From a checkpoint of a small image classifier.
Data: trained on photos of arthropod specimens (BIOSCAN-5M), 195000 training examples, 7.9 epochs.
Rows from block 6, named by matrix and row number. Rows with one number belong to one neuron. Each number is 128 + 32 x the weight over its row's rms, rounded and kept within 0 to 255. All counts start at 0. Numbers have three digits each. After the name is the row's rms in percent of the matrix's.
# fc1: MLP up (model.blocks.6.mlp.fc1.weight, 1536x256), inputs 128-255
# fc2: MLP down (model.blocks.6.mlp.fc2.weight, 256x1536, transposed), outputs 128-255
fc1.1024 106:103175102113103157146143085188146069151102113117084119114142130127100144093106108122138159161050146093120156194147188141158162129113136080100164108134083119143133142113151163152086165147155122127068117125098115169091157133190186169143111131131156189088160110076124219144107156112132087180096141226144121131078039160149061118112145102115082150087137108129098161122181127120055114159193
fc1.1025 082:172126102104142067208187161057132133120133097152155177111115077162163132140117122149190157140163077130108185124150161067144117172086113166094121151172138128119116107145147169138127137177115168152148124109150169169086134079104133148106155121173141105159112143183105124183134129136114161135151145104125086156157118155133046160159062132135125131080159167149168131079091130124184137163099
fc1.1026 085:102146108112140116135087199139144075144076131065164164148115094092132110117134151154132140124162144104107186119200088123122132162114133139140207135162134139167115129128157139139121153133114163114129108138138124155118153104148086137088112169128139141129063134128148122134137147109154147111136096084124194113135093152186140166134106089167127185161156101146095112078139104052078159125193
fc1.1027 076:192093099139090110057104105178113147091101155108152125075175141128085117132151095136089089129106157137151124114099110133102133118101132155144151119103113140161154142092093138095121120160142106149137156118079143166126100134143115132093146102182164159150133200130087064154086171179071152140162102066115182126109132176109178162167105109091117109091186081074103121169182199120108137144142
fc1.1028 095:131093110149076115088138118175128046142121110115113133160069147102154178137145111108086132111190138124131094092165101113134116169170117180129099094087134200194119167112131150103116120116128128131109092163069195155125123125193147069193113109120133106083155171112088134116140148119143104084171144139030094133124124082146170122053115084142136146128136100145157152161041089132100154164076
fc1.1029 108:151174142131139117079087121113175121117124085105158100152182152173143146153176102128138078111157092121167130112115125194129118156127104113089152085157134166118176144121169129138066087093062102117159135114140140116134118128112105134163058185176134135158118182021085161165154157107109097106200118104161120102134159095101123148170169127110126126154117150125147179124120104133092165148153
fc1.1030 086:121144090099192125089183152100125163145144174191165096126137166081100132114128177115091108174135103140109160092110115126152109086149157099130105186122127108138170133153086063138171136170190097136125116169136088079123112146144145084108152156109127116137057131133147177121126131124150126235130138122148069081137132165122120107120186080126153104152067128095131095101159139086107111148191
fc1.1031 081:176111150075207100101139060112134092182128169137151125107124108152090105087125153157124152147106124091091155106106129117140143079084156153091131104169181119115142130169112167088082100141070101148102123112132143149150121202109192103145152151099163173131125092160107148121069154159114149124102135141153135127184094150101097091114174109088160092169131082156149146109110125143123177142118
fc1.1032 106:102152097091141109138096123094139099107150136072147133097115160105085108113142087142094150136093165128105116112111177139147141120120117067184103155096114121087128111092115125141121055110138109087141089194172105182104159085127155139132154146123118123166086068156125124115083154183101155135201064231128121053039095154154161118143194100161130072107111166104115115186139099145074130060085
fc1.1033 104:129139125171171142128122151175100143188125151151159172078111112153141153123170150089194140123147128076165106167140150170109118107137137105176141092157078075137187135193125145180105100088133121140167135142131116132109115080118186149078115129120112154111073073158089154096082159153129127128110149105135147129138116135095123076102179119093167114132038081114146098114150125097099171150173
fc1.1034 094:119144160112137128137147079219128097139094106152205140128195156114131149156099155165138146134111117119110142144160099097146098129170122124121137131136133179114123133090127078079151163108142181183103075147124147068092147125123167088122122150140113111183137114143195127130146069117150129137083129176148074164084131108109127133096105150147097058107189155145134171182066102120088119143166
fc1.1035 106:177109088109165047130214083149135124152138133090110140115159126126174112084150133106100173140102133118155155113121088119085199163098162128186137140113081152152154128106192117111196134129199101131089165080146173117101084176157137084120155115105101105131160121056128173130139112119128106171181102118138102078145155119107127105103096179132124169194098138120075153140078080150068118062141
fc1.1036 078:175125149140154118190134157118173110142075081124118079123124150150159127112144131120138141132132144070084122130081080148150137097186158094156143148137055185157089168074134084135131102125139125180141176117148141121104170117140131184089177128150110151087100150154080131113124049096122174158130126161147105099088175116146119140193130161118154147130147219210110171139100106109144065141120
fc1.1037 101:090092120158143203053082153083142130084148126177177126122046134078177168135122125127141166156144134200132101181111139109119136158104117100198117175095127169135179151156088091089140067129100147108124132153105107124094177167107158113118121120115144139103137182120105167137098080169112109142152095165133136183105103168189143119032062139067139119088156119134146147086121144111099109122186
fc1.1038 095:116071092132110130088122112142132087151128150106083122151143180054045088174171164162112180206150113132115127074176122088161146116112060121121104123175108109173137088123098167181090150090148127090144173098021064131089097140101136076137102130129117136175135128110062098150189108195132123153092124133169129125105138142148072178173143073101100086148134110160073215157122151145110110104122
fc1.1039 126:088146178112089111163099091152209170187092134133136186148089102145157151137105076136156112104121101100186127165169131143089076146107100157164095147070102167133184114053143137138196076096137217136106183128158058087074139116117165140129102157105169106044129130140162122188088170149104163130111112077136171079128096203134116126169104126123124131140112133091091085118112119116108136117105
fc1.1040 108:095144091148095101074060102088167137091089120133118137201103118115085122117104165113106084137116148140112153116106135094172150160095097157176202116148119062189158007092123148149154080080118125104116123090125149128104150171121151119047156141196135138110106133192140122047148064193105117171138153136092133166117127121097167109112106126105134126151084127147148131156104148093164114136137
fc1.1041 104:039100092150136142144130122081088200143178169105215082070147106108040141129166132147162152117168083109199126144088156139163083106101099082120084177125141020106160145144073107119092103158101065121154157149110084077113096178122129193138087101152122139131085128101154143135172102112134113111117042101147139171137114172122095187164121105159119055103095130125121161073174158106099119113145
fc1.1042 085:158155166134153108118104126149123138157067140137184166151138145119136199139133082096059135111092185128131116179172116184104136122118153149124106146133072125060152155161164108209180157107085127170128114104169128144123158183132149130235067112138181146141178192102127186164056159146116104083195074125174132138185115098104074093158158151161144082164141185144106121186139131150118135084111
fc1.1043 117:107081125081105123057167167171097110129135116159181100100139117105124093144152164111119111160090159099144125150135089139129125077142088080131102119161157124169123104161105120093123191075169124150100176130097112116203105068137146119143101133139161147134120140167127190171196163146126129112139093107119145090129116106141077149157085154082107071070086119164112075111109146084173140121111
fc1.1044 101:131087183055154140114105078142163105176123113135134110076099196092146093117101135160127156103142070078101111128118066148160128107106137085134130189208135154142122169135153147146153160035098120143157119142127152093069105122110067128144153086092075140131138124104171111106162097119055137095096148163142104123138149114125118140112155152084113134188142101115176090101108148142137153146117
fc1.1045 097:142141137152188150122116117109093147098125150164154098081134040181103145139124107116116146176184102112087165076186202102062172102118186163141176131167139175120103140083169068165177099133191151114110098111172115135091134180050158180119171155173126087103101124150095147136146121169099098135100116099133148116106106089122137171144154125149098142120129138121066123184090125109189110178142
fc1.1046 097:089149123131220131140117135165091186125136043098147166107122105145114163098096159125165158138131133141111143138139133163126187107000074145188138159092065141076109192134092100179146141158130110097121143158153100111163148082097086060150104094160129144128150145172094140102114108111113089121127144119143126134140147194095081167167216134120140090077167072113140115127184147153205109125160
fc1.1047 106:141155142124147125109154188119073147081110142121128133123165067100116081070177064147177132096151145127122156105134093082147088133127137097127151144134152078145166089127124133148121120122116146100100112106111147065140109104190108151110076131051104170114114124108127161109086114132199117173120142077133084203139144168172140104146115146198070156079159110141144083173192147111111130194131
fc1.1048 119:141110137113112135151158116121102186149128099164113114110188149140125101091110111130065162099134152133114135130114119142119149149082154147141159123158088079106140211138128151192093133151136150167194119149094071155139172135086112138176133117093113225065199207118153109184123147129121151198170093085147157124094175125156129111170074130146110094140102092134147118141148185117093121133159
fc1.1049 096:115194083117154126147166119116148125100182145108093161094115155157120118097158111123098098168175112092108133097106143146065124139107109183101100094112106153172134162166144096116163121118161190153122133109135114145073130169123169159132123139052136043140161146127112122088135147136152132063104117138087108161106127158120198130094128122157175144160176107145102136017104119130089134105208
fc1.1050 092:096186197128101147144118087113110143158122119131144126085160137128092109176090120117137160111132189181085161182106080112083164180121111078198043133160191108117097165201130138107138151104152147124226127123136102177079118121184132079110128085092140192108106201116140167148124093129152145121151121152115144097102144138141156128091163103159085107061103115139164107118164100138194107130184
fc1.1051 108:137140136202139077077093114141075154112109104136111155177101139107138161118127151086113067165160110114079094128163143148138144107141108191153140120101122095135123194163152119147135044168105091166075108190131145152105153137138074083127072195167120206121081086118096095141205124099179123090103058147144111042162105106108117141147061119097139113149139128170120095141149127138150093145157
fc1.1052 084:140130135121106154134133176107127107118099167137131165051110119165140224107152143159132089124109170126091134153126078160131123052127173103121131166197173146112066107104115142200086132145085067140179141119111170139157064080057161148140103164134105086179152139133129166196152108088113096135136144092096105148065140125133122146099131149124105074167113111124144178138152167096076181129182
fc1.1053 096:074124090146164161104160142176117112085157124160113080204166088174103124101171102136117144119143058092106187074152183103130117103094103117141139133042157163111148113137072093118155073108160177126163145178167156111085173127132120145160114145126174089204117085141114144118164148136121106118102089143076125143171130086084118102164117163099159072142138080066088101134077159127126163083152
fc1.1054 121:081098132117134128139081143125074121128119146098112170111121168180159137097138194083140105154117157057151158105106180127141176104161097079167100118089041070100058151126139067088150255116128148114119155136069120139126117134112184111145167179150143099139151138064150130121101121132122161110064068149165133107153131124159124108095135111121138086080152149112100076104119182140103050143105
fc1.1055 096:108145160171123162086122177150079172162116140151125159098148124076131189124131155097114195122141096080116129151123111130131136158099181137150128157095071121113115116123219155105157147146100206127169140087090158100101163150112124176113096130119122122116204184184143117111172048102169137107110164097193127130181145089081115176124127150158135147114087084134137130165141074139158122105141
fc1.1056 105:068126166150090158109121133103095150154140094172139139131099129149062105139140114130113115196142132087187145088123126098170139047214114157106153133127143152121093138078127113109118133151088096139080149188103130092139015122138132112129132179117097147146073151147132139161152109132125157149112123105097132157144132126126170108148189102170114131098080126107208145139131083115095091117073
fc1.1057 112:151108117126118105068116154146209142098155131102149143169177045170106144103157128127134102129145157187126125198117065101128147141166122105133212084176149133095164167130108106164119114112148158190134087112162134100176097099185089128159147151095115073169118090150122124211140088115153157098152085096113173134092155166115086081120141156130115104109166178129176089085142120091116097121136
fc1.1058 121:139109166162195075149104098157102135160186102090140158144130120080050145145070134118134125105166062095114147158090089166169112104160116036158117162113124158160112127140127138154127110144144099118105113113139152080165208114083125090131077157131088136159149153154187109202180110102138079119180164150075095183176154156122123166107139128139087129136135105122133141166146099136174098208092
fc1.1059 077:126164122118127183110184145100117130091163142144165160108150109112133143190096128168121142148129089121102161138152149098075140255115133139137205154073188125104087091152126095077149121115150112130156138124093154161165080179121081153118091128138156143143081201121086130117143151091149099163161213098199114125115166206221164146146105093135100128139081104141184142134087147177117114141137
fc1.1060 123:123132174180169078181081126199093206147165113159095176050050114072102137166153155142194112122139066139097112146145156139097128110137089131099120111119110141098132175126145189203073112138121086099098114126180092109142102126142092109143121133139142132114110180106038104157146128113134148102142083118120110125125120114114169138145146193160135108103098171149124166106179160134129162197142
fc1.1061 088:140144101166063104153116116160091153166134125172164133108111100198145178123154077146094162128075104172170070106146113134073118205107090106129205106095126126081159145100183103126112128131159166154103093094123173126140138140106123194086183130143148087129167086148122125099151192119119111174144097112131193188127117163167151174126114074108108122155166156096082100085119166127085114126060
fc1.1062 070:140086076102156106128091109111106119154076108115174161129142125118176137099100135107115103099151094056173128191090157160061126167138145100096096128152114170124135162096110177111111181153152159077085140126188127149104116185122189172113114155135150070105098151157093143094168127104106125134147117135150112096132127156184110131122108031134097159121124082101174151193160148089114094133126
fc1.1063 098:137138117100237091114085101117129203103101106120179095096102129128139173141102160096125086108070083165129109147092099132153112071108137132211098112130121179080122146117183120141160056143111173091164134141148108065108149108079097150131108108119145171067102108131110169146107111119150122133119133115092111171145098114091124141105172173156102094102118144090126107122106113142106105110125
fc1.1064 076:115085102121110203142122117126132151092169182195119147096124171109108155119076129105156127102144237096131157193118179122116106154079046155111142160168126153143079117137173099092114125128060152144131182125050068153115134078127121125119118131161051117086113131170150089111206121115112159091055083118084124136109077167115085111142120140142133087133158106136096144153101126090104161121102
fc1.1065 090:152089148144136120171145146102128147142117129143112113150093183090099135146084069153116121050102081128108126082168139063133104128158134115102119074102152114147179152147124079122111164179072089119146115148113155088184103092157101070115149111107170095143101121072101096119152190101091097171131091114141161131134130098143078141141056198169096161129113131115127181121130109109132163177125
fc1.1066 089:123149146101094106172162109129148211125075155070179180133058126136121099099147103191171109067080137131150162111067150093107111112139156150170155131137131150137099189159119113148078153147129107136180089113129111148168123115090107129113186169133157110113179112115164167116188083118106189098136126125139189119064159126133138135131110154143201172107142161195148164113132199120099111119130
fc1.1067 119:111127111164188101147072175128158180150152045139163149081146153163155116182152140136096159177069108090138159113112160127144128194097112172162175114146133086190094166066117144150114131143193125099150146173148137084093131158118080121148097083127108154092118152092082146136143137153077135139075142125123079159121116150161091148066167074127152196098146065114096191041109101098116110192139
fc1.1068 089:074095133153108154089174158160079080146085126145149161064113154133080158132127151161073154140155151166095149083133108213091163133094146147082172111137082102151143064102175187167163181186084163123124149131154204151115148117120133131119118078183111221179060151131084105129094154127114139156146116088136073144167094079101136100117158142193122071107149116136132102109161086103159149173141
fc1.1069 094:135136158087128090087100141137126169096170096018190159131145114114101138129125136131136132062092165149151135128101078146116145119096167128128176166059097153136152129115107111161043151115177177111121135132109132130160101085151143132105135187151101128130123080084080193150157185121114085088152093097148125123095151153121142153182137085147148147115158156161153133091113195125120139089100
fc1.1070 078:102066108149112122097198074174109051083142160135119159118149139096118078137126110115071175132159144125106165150115090151176164110142147126098165133167159126142118102123108135130116094144159116111213140129100115142147155159094109167196137174140172062115149100120101072145131137160147082175121121132086102163134135119137127158145087078188072144131141077091184079082089071187140122086169
fc1.1071 103:053195132066099156149162148135082104134184143132165112147061151128144140119136125081134107106197125132071121143109143158147080101155131116114116152117126118150102157135106049119124045162177146065110136122162111135100145164115111119145122117051101141146126126128097138108119092219149138172098157190181086134103100165055124078098142135109093126092127043107112160168177098134095135095167
fc1.1072 084:171183102151108155166098162127155120149151160139091099125203128108130103104143110169103140153139150164125132109129100065097095113132091145122059140137183124177118124149155113162132194133120089081062140114084096157082139158107102151186119138126113101137098077158121143061103115126127137119151165147059219139126130178110123074155118099113154088073123101156149113079149168140130164181155
fc1.1073 097:166121131126055117148134125093066132140195144137089150114119169157123111127131169145073184103141148083075074119139130101125076117177159098111142117162134115119149126132137068109103179142106167081091100165109168147097114092119099122162102163111114121062093148110168165032145124137130118143120126111166077144078159125138154066105129078120109109116121101182066095124196103148149120154147
fc1.1074 088:130114062077184120131153116094119089103128108116154133135148130203103140172112153151124119073142139118180155108083170145157155081168100170138102138157146186173077142147157143158147116102176131116124134105093143138157162112133161173124099142145133093136163175112111098097166063114095192176108248146135119151148101169063133060126137133120092115098094131122104076094101087157163101126139
fc1.1075 070:151149108171148119167151209101092127153077076125135155110116087085160191122146120155165136124160095100145209118133156129129160165142098118220077097139109173139087125107176156174144142140148156113163175174135130086075171156129148136061149133119196170152173138134144105165088097143093161155157106096118071177152129124155119177101134122091110174134181136170162144084135113124100081116174
fc2.1024 100:145088141112152131172156157095144128079136102159166123126124169141092162078153178134136113092155098132118137093155092103080111164120118125097114123200176126112101135182103120076087153113114142107111131109142132136193145134135115106099164124087129073115139146121179099134133138119104207144120158177071091089137209098181136084112072122107143114174124128068120098152125125086154158128050
fc2.1025 079:110158100094143170130117127162128145137124123155115102131182084168084124162112145101128134110167131084132160136134088176092089189119179132188149075093190147112151137139106096145188160128199129101099118130093108056148137144091102162153159137066095115092168124096125096173173057111153098122088114148090183122161113138105146130117133100116104159128138122094167101107149130129182161109125
fc2.1026 082:139113119089098084138114106123158198120076127130116123161139154079102124173120060158177115075181106121167170104139130126042122130179127097153154121152144181191094073095161066163118085144189148151142139166104091136165139092068124092143086117129119120125128106115107142124090078160153148106120086148106070153102194108125161075099139179111171131125146133112153102149090172168185100155063
fc2.1027 085:119132081140126129080078108095150135070169084152240139069153137156094156088085187124174154134080140129131135110143136120156141136115172070065077166151110127068090081153127151129156148122198111127148141139148118159162153134120085169112143179129139160162099124128126153143051128154071177096050049147140120186140177101130152128153108115107149194133069157119144125118069116113174128107138
fc2.1028 101:159138153050196151152100174128127201132092104116097132134172164163087177119131158117118123145151142119149135097080110145170106093121098072095139122145099134098098120160184084134085184091168141118148108173188126191137124118026116126093040096162150112117106098143159118112084102079094098123115099169179121155120101186162117108121126109137138112083124105122114117119156130092092106139126
fc2.1029 103:132137117188125119113091171126086135095122116081131124156068125128158166054144139127108156104127134176201134112149157125156217111174095208114163161096155125139153080093131091125109151099133084104143069120152104137127087097171223158099167109136125153163083116133175098188140185115142117099093095143097120126145164144121138136127120107120146171051126124097107184155140132138124069100145
fc2.1030 072:098086129153105090082151032110132079099138139102153110172083123103109147141084103091115113149093179099107054162155153078106079143101106145109157060115121106090189135161181171122185134174150151138162136096100123170117143165100152170141105121101149119171213112195154144172162116137115104141187097150100119157142040082131159076186179116089113082121107178168126132164123128086144150104163
fc2.1031 075:135160123139090153154117135114060199113131140094143120138076106108112147209133140144150150116138162141188102094110159124116124116160200142106141127071107122136121129139137184157119112076145196124080125127074122099106102059175104083183135139184125076139155183106069123124121111133166131112128148129120096171112115147123153130171109144157057123154115118115129097182085078124114105109131
fc2.1032 122:118051138113180147109159170110122086163143149150111144120105146121111173117106119106136067223125102141085086194130190120179059145106078098172127153025177151072105096183146130102157105142098108136109159118125118099157150144148191156136128128093127069160108103135185087165156127184133117109221093126156152166118134118124146139198143093102182134122121139143134111096118120099146124139063
fc2.1033 096:143082115101186113169111114071155119063124087123159130160105145093112128164171074167096170198127138189117137158158160119123128135097163120118159124099082137108124147089148083201120193066141117143126097115114088072110174126149125142117107097121172056111144132134154117126094149165124128091228139095109058154133084135163117179174118140075135174144171138139100089142143097081127144170114
fc2.1034 091:106145099111124131191137153116114148083149099061073147127105096083075094121119122191075127100143158151172148136080125159146137158128106181118162145122128138179120151144168153166138135162170124099143108112114123140109084150143139162097162136060126107065139133171099121093147150127183185120117119114086161077153133147078068100103165159076090167043133087090209125063178130135137147134127
fc2.1035 102:134083127115111149151158132154144113107091093193104126141158102108145147133114138094124119158093122175098142185102162118182079105078112134095121103176139149154151192127078155110099154115135121141073123150089174161157140154133207085168144160107166148131076152154121107117067134064214109081161133117127162169130111150058113119133119056126147118140108126105114144104121085150109184074140
fc2.1036 082:151129190150139118146114147151131084152146149136096132107147137119110128086097134087117120105137108104102118120112135146127175170101157100174116142124115188093181080100140094179170111137167149190120077174114119144124174033131111137190126166066083151154083103161163096095075167129147135132107061153075154104107108177150135120101077104155128104108086081101165116100207205186078186100107
fc2.1037 106:136140145107099186153183113164173162163079164088115119128157131194099059146120151166160086083171113159087132111124175100162074083151162161073102101123162102124112151107115074154152102111105166138135123101166155141200098166144075123139175094114130145131142113157205137048095199104101057116134141070139119110143166105113126194143103086130116142095137122097107060126183121087126113137152
fc2.1038 083:146146132157125152114125130077142122159147124127111048135116144098175120077133123148131135102087125154174099155135180166110101132165120198091119142066082158088133127175190058142176093130126124136120133148166171113133101065137174125154141081144156101153132055149134136155140172103170131151088075138129125076145092147158177081136119142175164162115094123099124051122094120150133131094119
fc2.1039 132:081163152115110079099103130190128173187104085091202075161163095176159141153140159101096121188135141148079155116096108140119101135136150124102151118109188105154100115109164097055032085147127082105141151137098116142116110126171106134106097124111220138144089094149082124042190134118117056138170079147086117135106154108108144117089199173097151158097118125170120206171128144114105112131116
fc2.1040 104:103089165113104141085177050139126162087102139169179091103140131098119118140108131095113173137051136104142100171220137140125094163111101108130100144109060181126126137217190141126135103161173124105135149080111075111111200192169131104087124138098104132151097123113113150087100147124105158134144104130117120155194110187143095094063120113171154108094131101084093108156126016076058125141170
fc2.1041 100:115153143106115144158114116141185097165176084167155098094106136085173123072148101141145136131092112172124134159133103072091175120122109143094077166073101171105179091077125144114115088111102118060123159156174130112137099045113167036072082208086135165088166155144151135090067155124077114176101120168097148163116158155112106095153172113106133154144096154142128145183123098141193178119167
fc2.1042 080:136070077136091115187159136171141072118195067163104113114142110084153085130142146125155136136133086129115167053093141085160093151120068109107129165094089113178145154116102129063075085174147101088184099181090083156091109067183162131114108111134135116123139076081088125124137188152086139127093188120106134124174134113106144120107165156191105120131131107144116161106173122111199127105133
fc2.1043 112:158177170167158163131086119109080151105135149104095182123172102185127150111154129063135108116103128155078080145083148074230118149082115118146158113065149129125142167169133159122178132089092120152150112120115172123127119143185128146096165102105138149131150128091165102183106114118139151136107117101174172089038111128152134089099146076137141171175139148079091127112133164160084113137113
fc2.1044 103:138116188168117137074135207126082121127153142115174100115122089164134119161138168125137122147119121143140111124094165121128120229096098078073112130145070091161112138105100112136142162227109055135081139106069143147147105197139105139072077121179129116136097112151092148225150114114142122127053146117190125073118194165146119106116141142147119078120112078130140124166150158099107088079071
fc2.1045 097:126140178121100133122112086153138083153131109119085129115136104106100064162171106152127128134130132145164103133096115156167083116157046138120094142092143145147147116106123110059154108120069137133175141087141210106132217172113086138146136056155158157166165162104199151150031092069125123155130089113123106141141117132144120152161093110101094137089112098118152077127075148181169154161091
fc2.1046 089:193150089125094123119142150133081097151085128126071081095194142056106127136134070167082093111127167131149084162124088110077122099184136087109157084134184109152080130093172182142082158217122179115129086153112107112151113151065124128133205128103117145132140133100102102082138147136158148102112079134164176145153105120106112082150064131129175090143144183122153122177114153081089133146171
fc2.1047 108:143116142138143116118096096104126144098144121145175115140171037077135175139118152115175160154078120114135168182065071126078090110093112102186091167160089168115120116134132103182178147098109120196189158121128126174168116103109155090144161128153123057093168119100121160108151129110147193154108086184136205112100150097136120165147096102136156107150137143107100133105154129104107116164155
fc2.1048 130:179093137088109087118205124165095116104146172101090127072157099146152101124069168144157123138076136127081200104139124110148134134131114137088089134155120203121145123085038132122108134162139129153120147172147121167173105128147091098105125129141152131134114177155142111110065090087171097143125111159108166144122140143044169110106121129144135007162122133105077112048122133197144098176120
fc2.1049 113:100162146094140142143121105133115128152117145174095155136149111090079118139108179093090110159097134042093128160091120111090024160252147138108160145194166105154159140126124121098128188130066086175151103107116136139141103164085103102135107117116150104115152100131149149166178172116110100143122135141131079078103076061101124132089152160126128101121146120113178109088110110095133116134116
fc2.1050 093:146170176144048177150126139138123102117156097145148132152190106114139136152138088158147091157112154140171100137144110141130119086073179143125136190178078135086162137124128118147107091162091131094142158120101064159107104157073108146193132204145083124124140066126140146047080145096139109136117150054160113133126129089094130153198129140106124141193163117065105200144145136121092080106114
fc2.1051 109:113149138142115143110190119099121141149060071133115115110123173094118154089109138132116141184148155091116142144167151114109148164179152137152109134116116148108099053145164118104092115207140128115147131097094195089116141136083143151164148051060181071122084130149071153117127168150117145198149147124107146197117149111134125144089103113199091112115085114120104133176120124122106155158134
fc2.1052 081:097181118133106105108136165149130078095116142166159085140120139168119147128113068124094150123110129129126190074117094076087106150112110120125136115145093097118135120109127077064141146083082186115116092088073139106146163132092145090195141053109126114176191074142062144128146222116089097106095107116158101185145187076191125165122125132145139129086101092211042193105161106099154158101121
fc2.1053 102:116088133142088166144099089175165103172037099078062119133147104204163093142113095152144099163163091105123101193123135128133117129142140154131132068141130128191136125107157121036173153129110107112105133147056149143105147143110160081124192141070095157111106135063174147125150139136124079130165139107184120142146148128172091085167146124151089088189167163132106156115121128168193069175140
fc2.1054 130:198131133072091108164115198145135105145179123157125118136118086066114072101141133187058125092157163149089143188105072142150123133142101166141100137154144150165115161094089139131094123116093109103139086127096092174116041096081111119093103065102080135150123100177121151115181168104114134121110120097049145102116126104131199073149200106122132166166091150138144186143150155184173160138160
fc2.1055 091:092094139199097146151134114104126138065124192123157099116094062100114093155111149144112152159109147216145118125129128059122156140180108137115114159111209161146136161132128119073145130142090110096155124148126127175169136074124117086100115159138158136101090094191135153103142174117095124153172158081110099107116091073145166083086148091191162153211132097077078123121141111089128152186179
fc2.1056 102:136086135112140109140168120073162085104149092145145124129133152129172146170107133095170176165105135134095146192098145142115115080161120135063110156070102118116082128159145133130108167089169157080158064164103109135149101102097095187162189147139166120174081086149156109098100138132113116124088112115152177177123115075114161111149129096160107120108169129175123157182047179098140121094158
fc2.1057 113:121143045107104127186100135150096112129128130155135121083099155119074081132119128147131161052117122109129173099153071144129123119123121100187130072113147137141136108105150107167104139139172098134182121167090114122137200126143152154092086123106092091121148076132176167094063114138131153146040154153127063113145161132133134134104176142130146142158091127153082190142114180129127059111105
fc2.1058 120:016116155113153161105140169096135172100108175142165143121173108126137098138105116163125143110116152122146183169182096184153119096126134178090121080128146045073107114104082110140154110200130117131177147167167161138100138102148132098134104165151126121151155064146165143090170174140117162156112118101183146095056097122132196052154075165123161066081130138174153164085147139132072093129158
fc2.1059 067:113168152110136135088099130084117138239148154159115145162077144107148079083108056165131171130094118151146157071099091153131114070099108134190037184180125119085111145113162170184142144138123130087162115168148109159153143124121134153145108102107061037109106092143131092173084141111131145143156126106105137130151176103099205107081141176108103149120160131096084108164166091084138176144154
fc2.1060 129:137096130121149158135156215080097113156097050147154149093134083140129075083188129163127087180145115142158190069154158125121151132127159124134145163155169102123036107104076134130129090188089145115211152089138108154099119139129152151114061124121113069077107126096134070094130143138119147148125111113111190148121119136126110140152124107167091138070154161073145163135148117116088199096182
fc2.1061 077:156199167146117140119136112100120115081099116125123135067230074136104102171166155130158147200191194095081159167119120044143175135127131123132110136099144150125093130142143122102175144120176217101173166128106146151114078120136090095116148104090086148127144139139161127152094115088169147111140160169144114180089128171157132106108119106103142168102122074119121079139134139104166115170163
fc2.1062 061:130122099165111131183133059137159131162112167067170092111117134226133092137105190098107116131090160114185142084180100089135103187085139140143122162137077163086056145159119108063141128100101113148214158128100136081172107146139105120110182131143142187103125145162097104080165164126111116146060120187085112139184115098112141174165151155112099087126115158123135134197136094164194114116087
fc2.1063 093:115172162086074118116172182137122073125116090095129132149172088137127125156153137138129147165162165156104158111175130131065084113089103136105133115098143098139158165115059123123209165144078093174114167116141119080082117108153165171104143165115105079156178064115154111093132083131148091134171086132102088084162108148103119122140075114147167176132091168150141135102166177138144122132128
fc2.1064 074:111103119150151090156141176127151095125156140111150070134088122167102177120122109099083155151138091175084095118168109098104192052174134115144136136136104140112126121128107133106113158176168080149103115124145184179183099114117098149144203105132066134161129194090121077143155149197161094082164142086188121115177134149148115129078128127152135125152097122166089134079046154199100153098119
fc2.1065 088:133121103195106113154100104207140110122105129097130086101144139105135106168163179078154130165172124142115123174061074146123202112117070106127119182124102123111046080097141162145127129148127150209148143180109115172111110055098093140160130152097163139106155134191121120209121070140158114075119130118108067160149129124083139126135183162096130073148108151105099108089169117086132098128121
fc2.1066 093:191110127131088099157130080128169086157138134086177127127159152121197136139158125139163153103072138170173113124114021102133142129081144136144137135074137128131166131112096129143129087135045092181083094170092053150157140115164141198149117165087111105092082062207072173109154144144137099151129106160161207069141125099116138092108122139127150098172095148167138096151162148123101190071182
fc2.1067 129:174103153071113145113109113136081083146130152099093130154136175104198135048200092116114087102119201154104127120136167155133140160096121127119110127161125129053105168166122140162168116124090132113103137153165150091171182141084198143230118107157122079069124086128144047124133107110183133138143124172160168153156167094099109145167078114140132104088091127112206147106122109089151135109145
fc2.1068 092:170127149111087098122110114104160182074146177086171074137110139073118091081105160191143151170149149100079137212144171061131142133190140106151107115102103113113099140154125147131096086204185118161059135082109141097143158086142131111124141142123095136081226105120139116128120139112092115095106129134126174152170167132078164195115133127165157140121146132115131132169148125119110114119112
fc2.1069 116:109154099150147060082123079122137100110089106110118133157143098150179151081098114083160142090098107126163089153085104069164130128113158169108110131079119136135157150146155189151178123158056131122113161115133103067167122081138095189099103150151135151104085151116070098150158126092130081210117116183142172101149160174140116098150124099089216169078124147187136109142116196146126099100169
fc2.1070 082:140160172118090171202086134061150175191123125106145098092079148076127167076170114167089131152067143160135077094105182108127146135115148115124117125210151119168110169071069121154081216147126146115079145146118149127125152103161167115143109166147132057125077156171116110071152146167168101137133117108127030134143151125161190122121120089117138115124127141101101110155144138114091147161104
fc2.1071 109:152119099184111110068197063173150163165119076134140074114072102181097054110094123118157119128119138138157128113109181086109141132184120172135080124141084108113102135071130171137133102109145072135159156150107128150193090142142086108157132056122156087140130097158180127129112132130120088080144092104123108125184107103118099190137070110125101111131126089083158030178162089133097133109171
fc2.1072 083:112190144114190109123162078062068130100110131170145185160122131183101208153114138089111192182083149112110091111121153140110123134095131148181145157178126113070113132193117123083116123112081174157149122143140163095164162128091120123126155093149163135183157087106105094109139118117152132108105130146179094165121084113158110123122120140108124128116120158171133178113135123107076142147094
fc2.1073 101:087136128149092129138143072167135193063103108107089109137122154128091141117098125150137091115167136130142148135160134123105109133167120111132119104162116120131109179143122149110127139163140134172113122123064072112146139095040062169116186146093153194194104082183113127144101122105168084130126124109015163126155170139103112157129101107132112134178143194107105131042143099146126147142094
fc2.1074 087:153135161122124128090106094104099077096137166076150119106139129174128110125113130099128102144167118095093137125168121174125071113097174122087112107104175148044167111168129157133165134082129138074117081096075138085167080194127095136166139187133144146156172163148136096079118127117108086082122098076140167096165141137119158084173099138189103125174181133097110106157136103102156110188116
fc2.1075 065:114137143180141160086093096100113131109175203164101153096143152153162129084161183147149158195137084140163094151120120155069055184112106151091139138101187145120060139139081153150107188117178129162106116128152091128170171101112142152103088140086122118164121144165131086099104125122128166094129213122161101080142124097126175094129147135129159096145164106062148108123141136115140107189164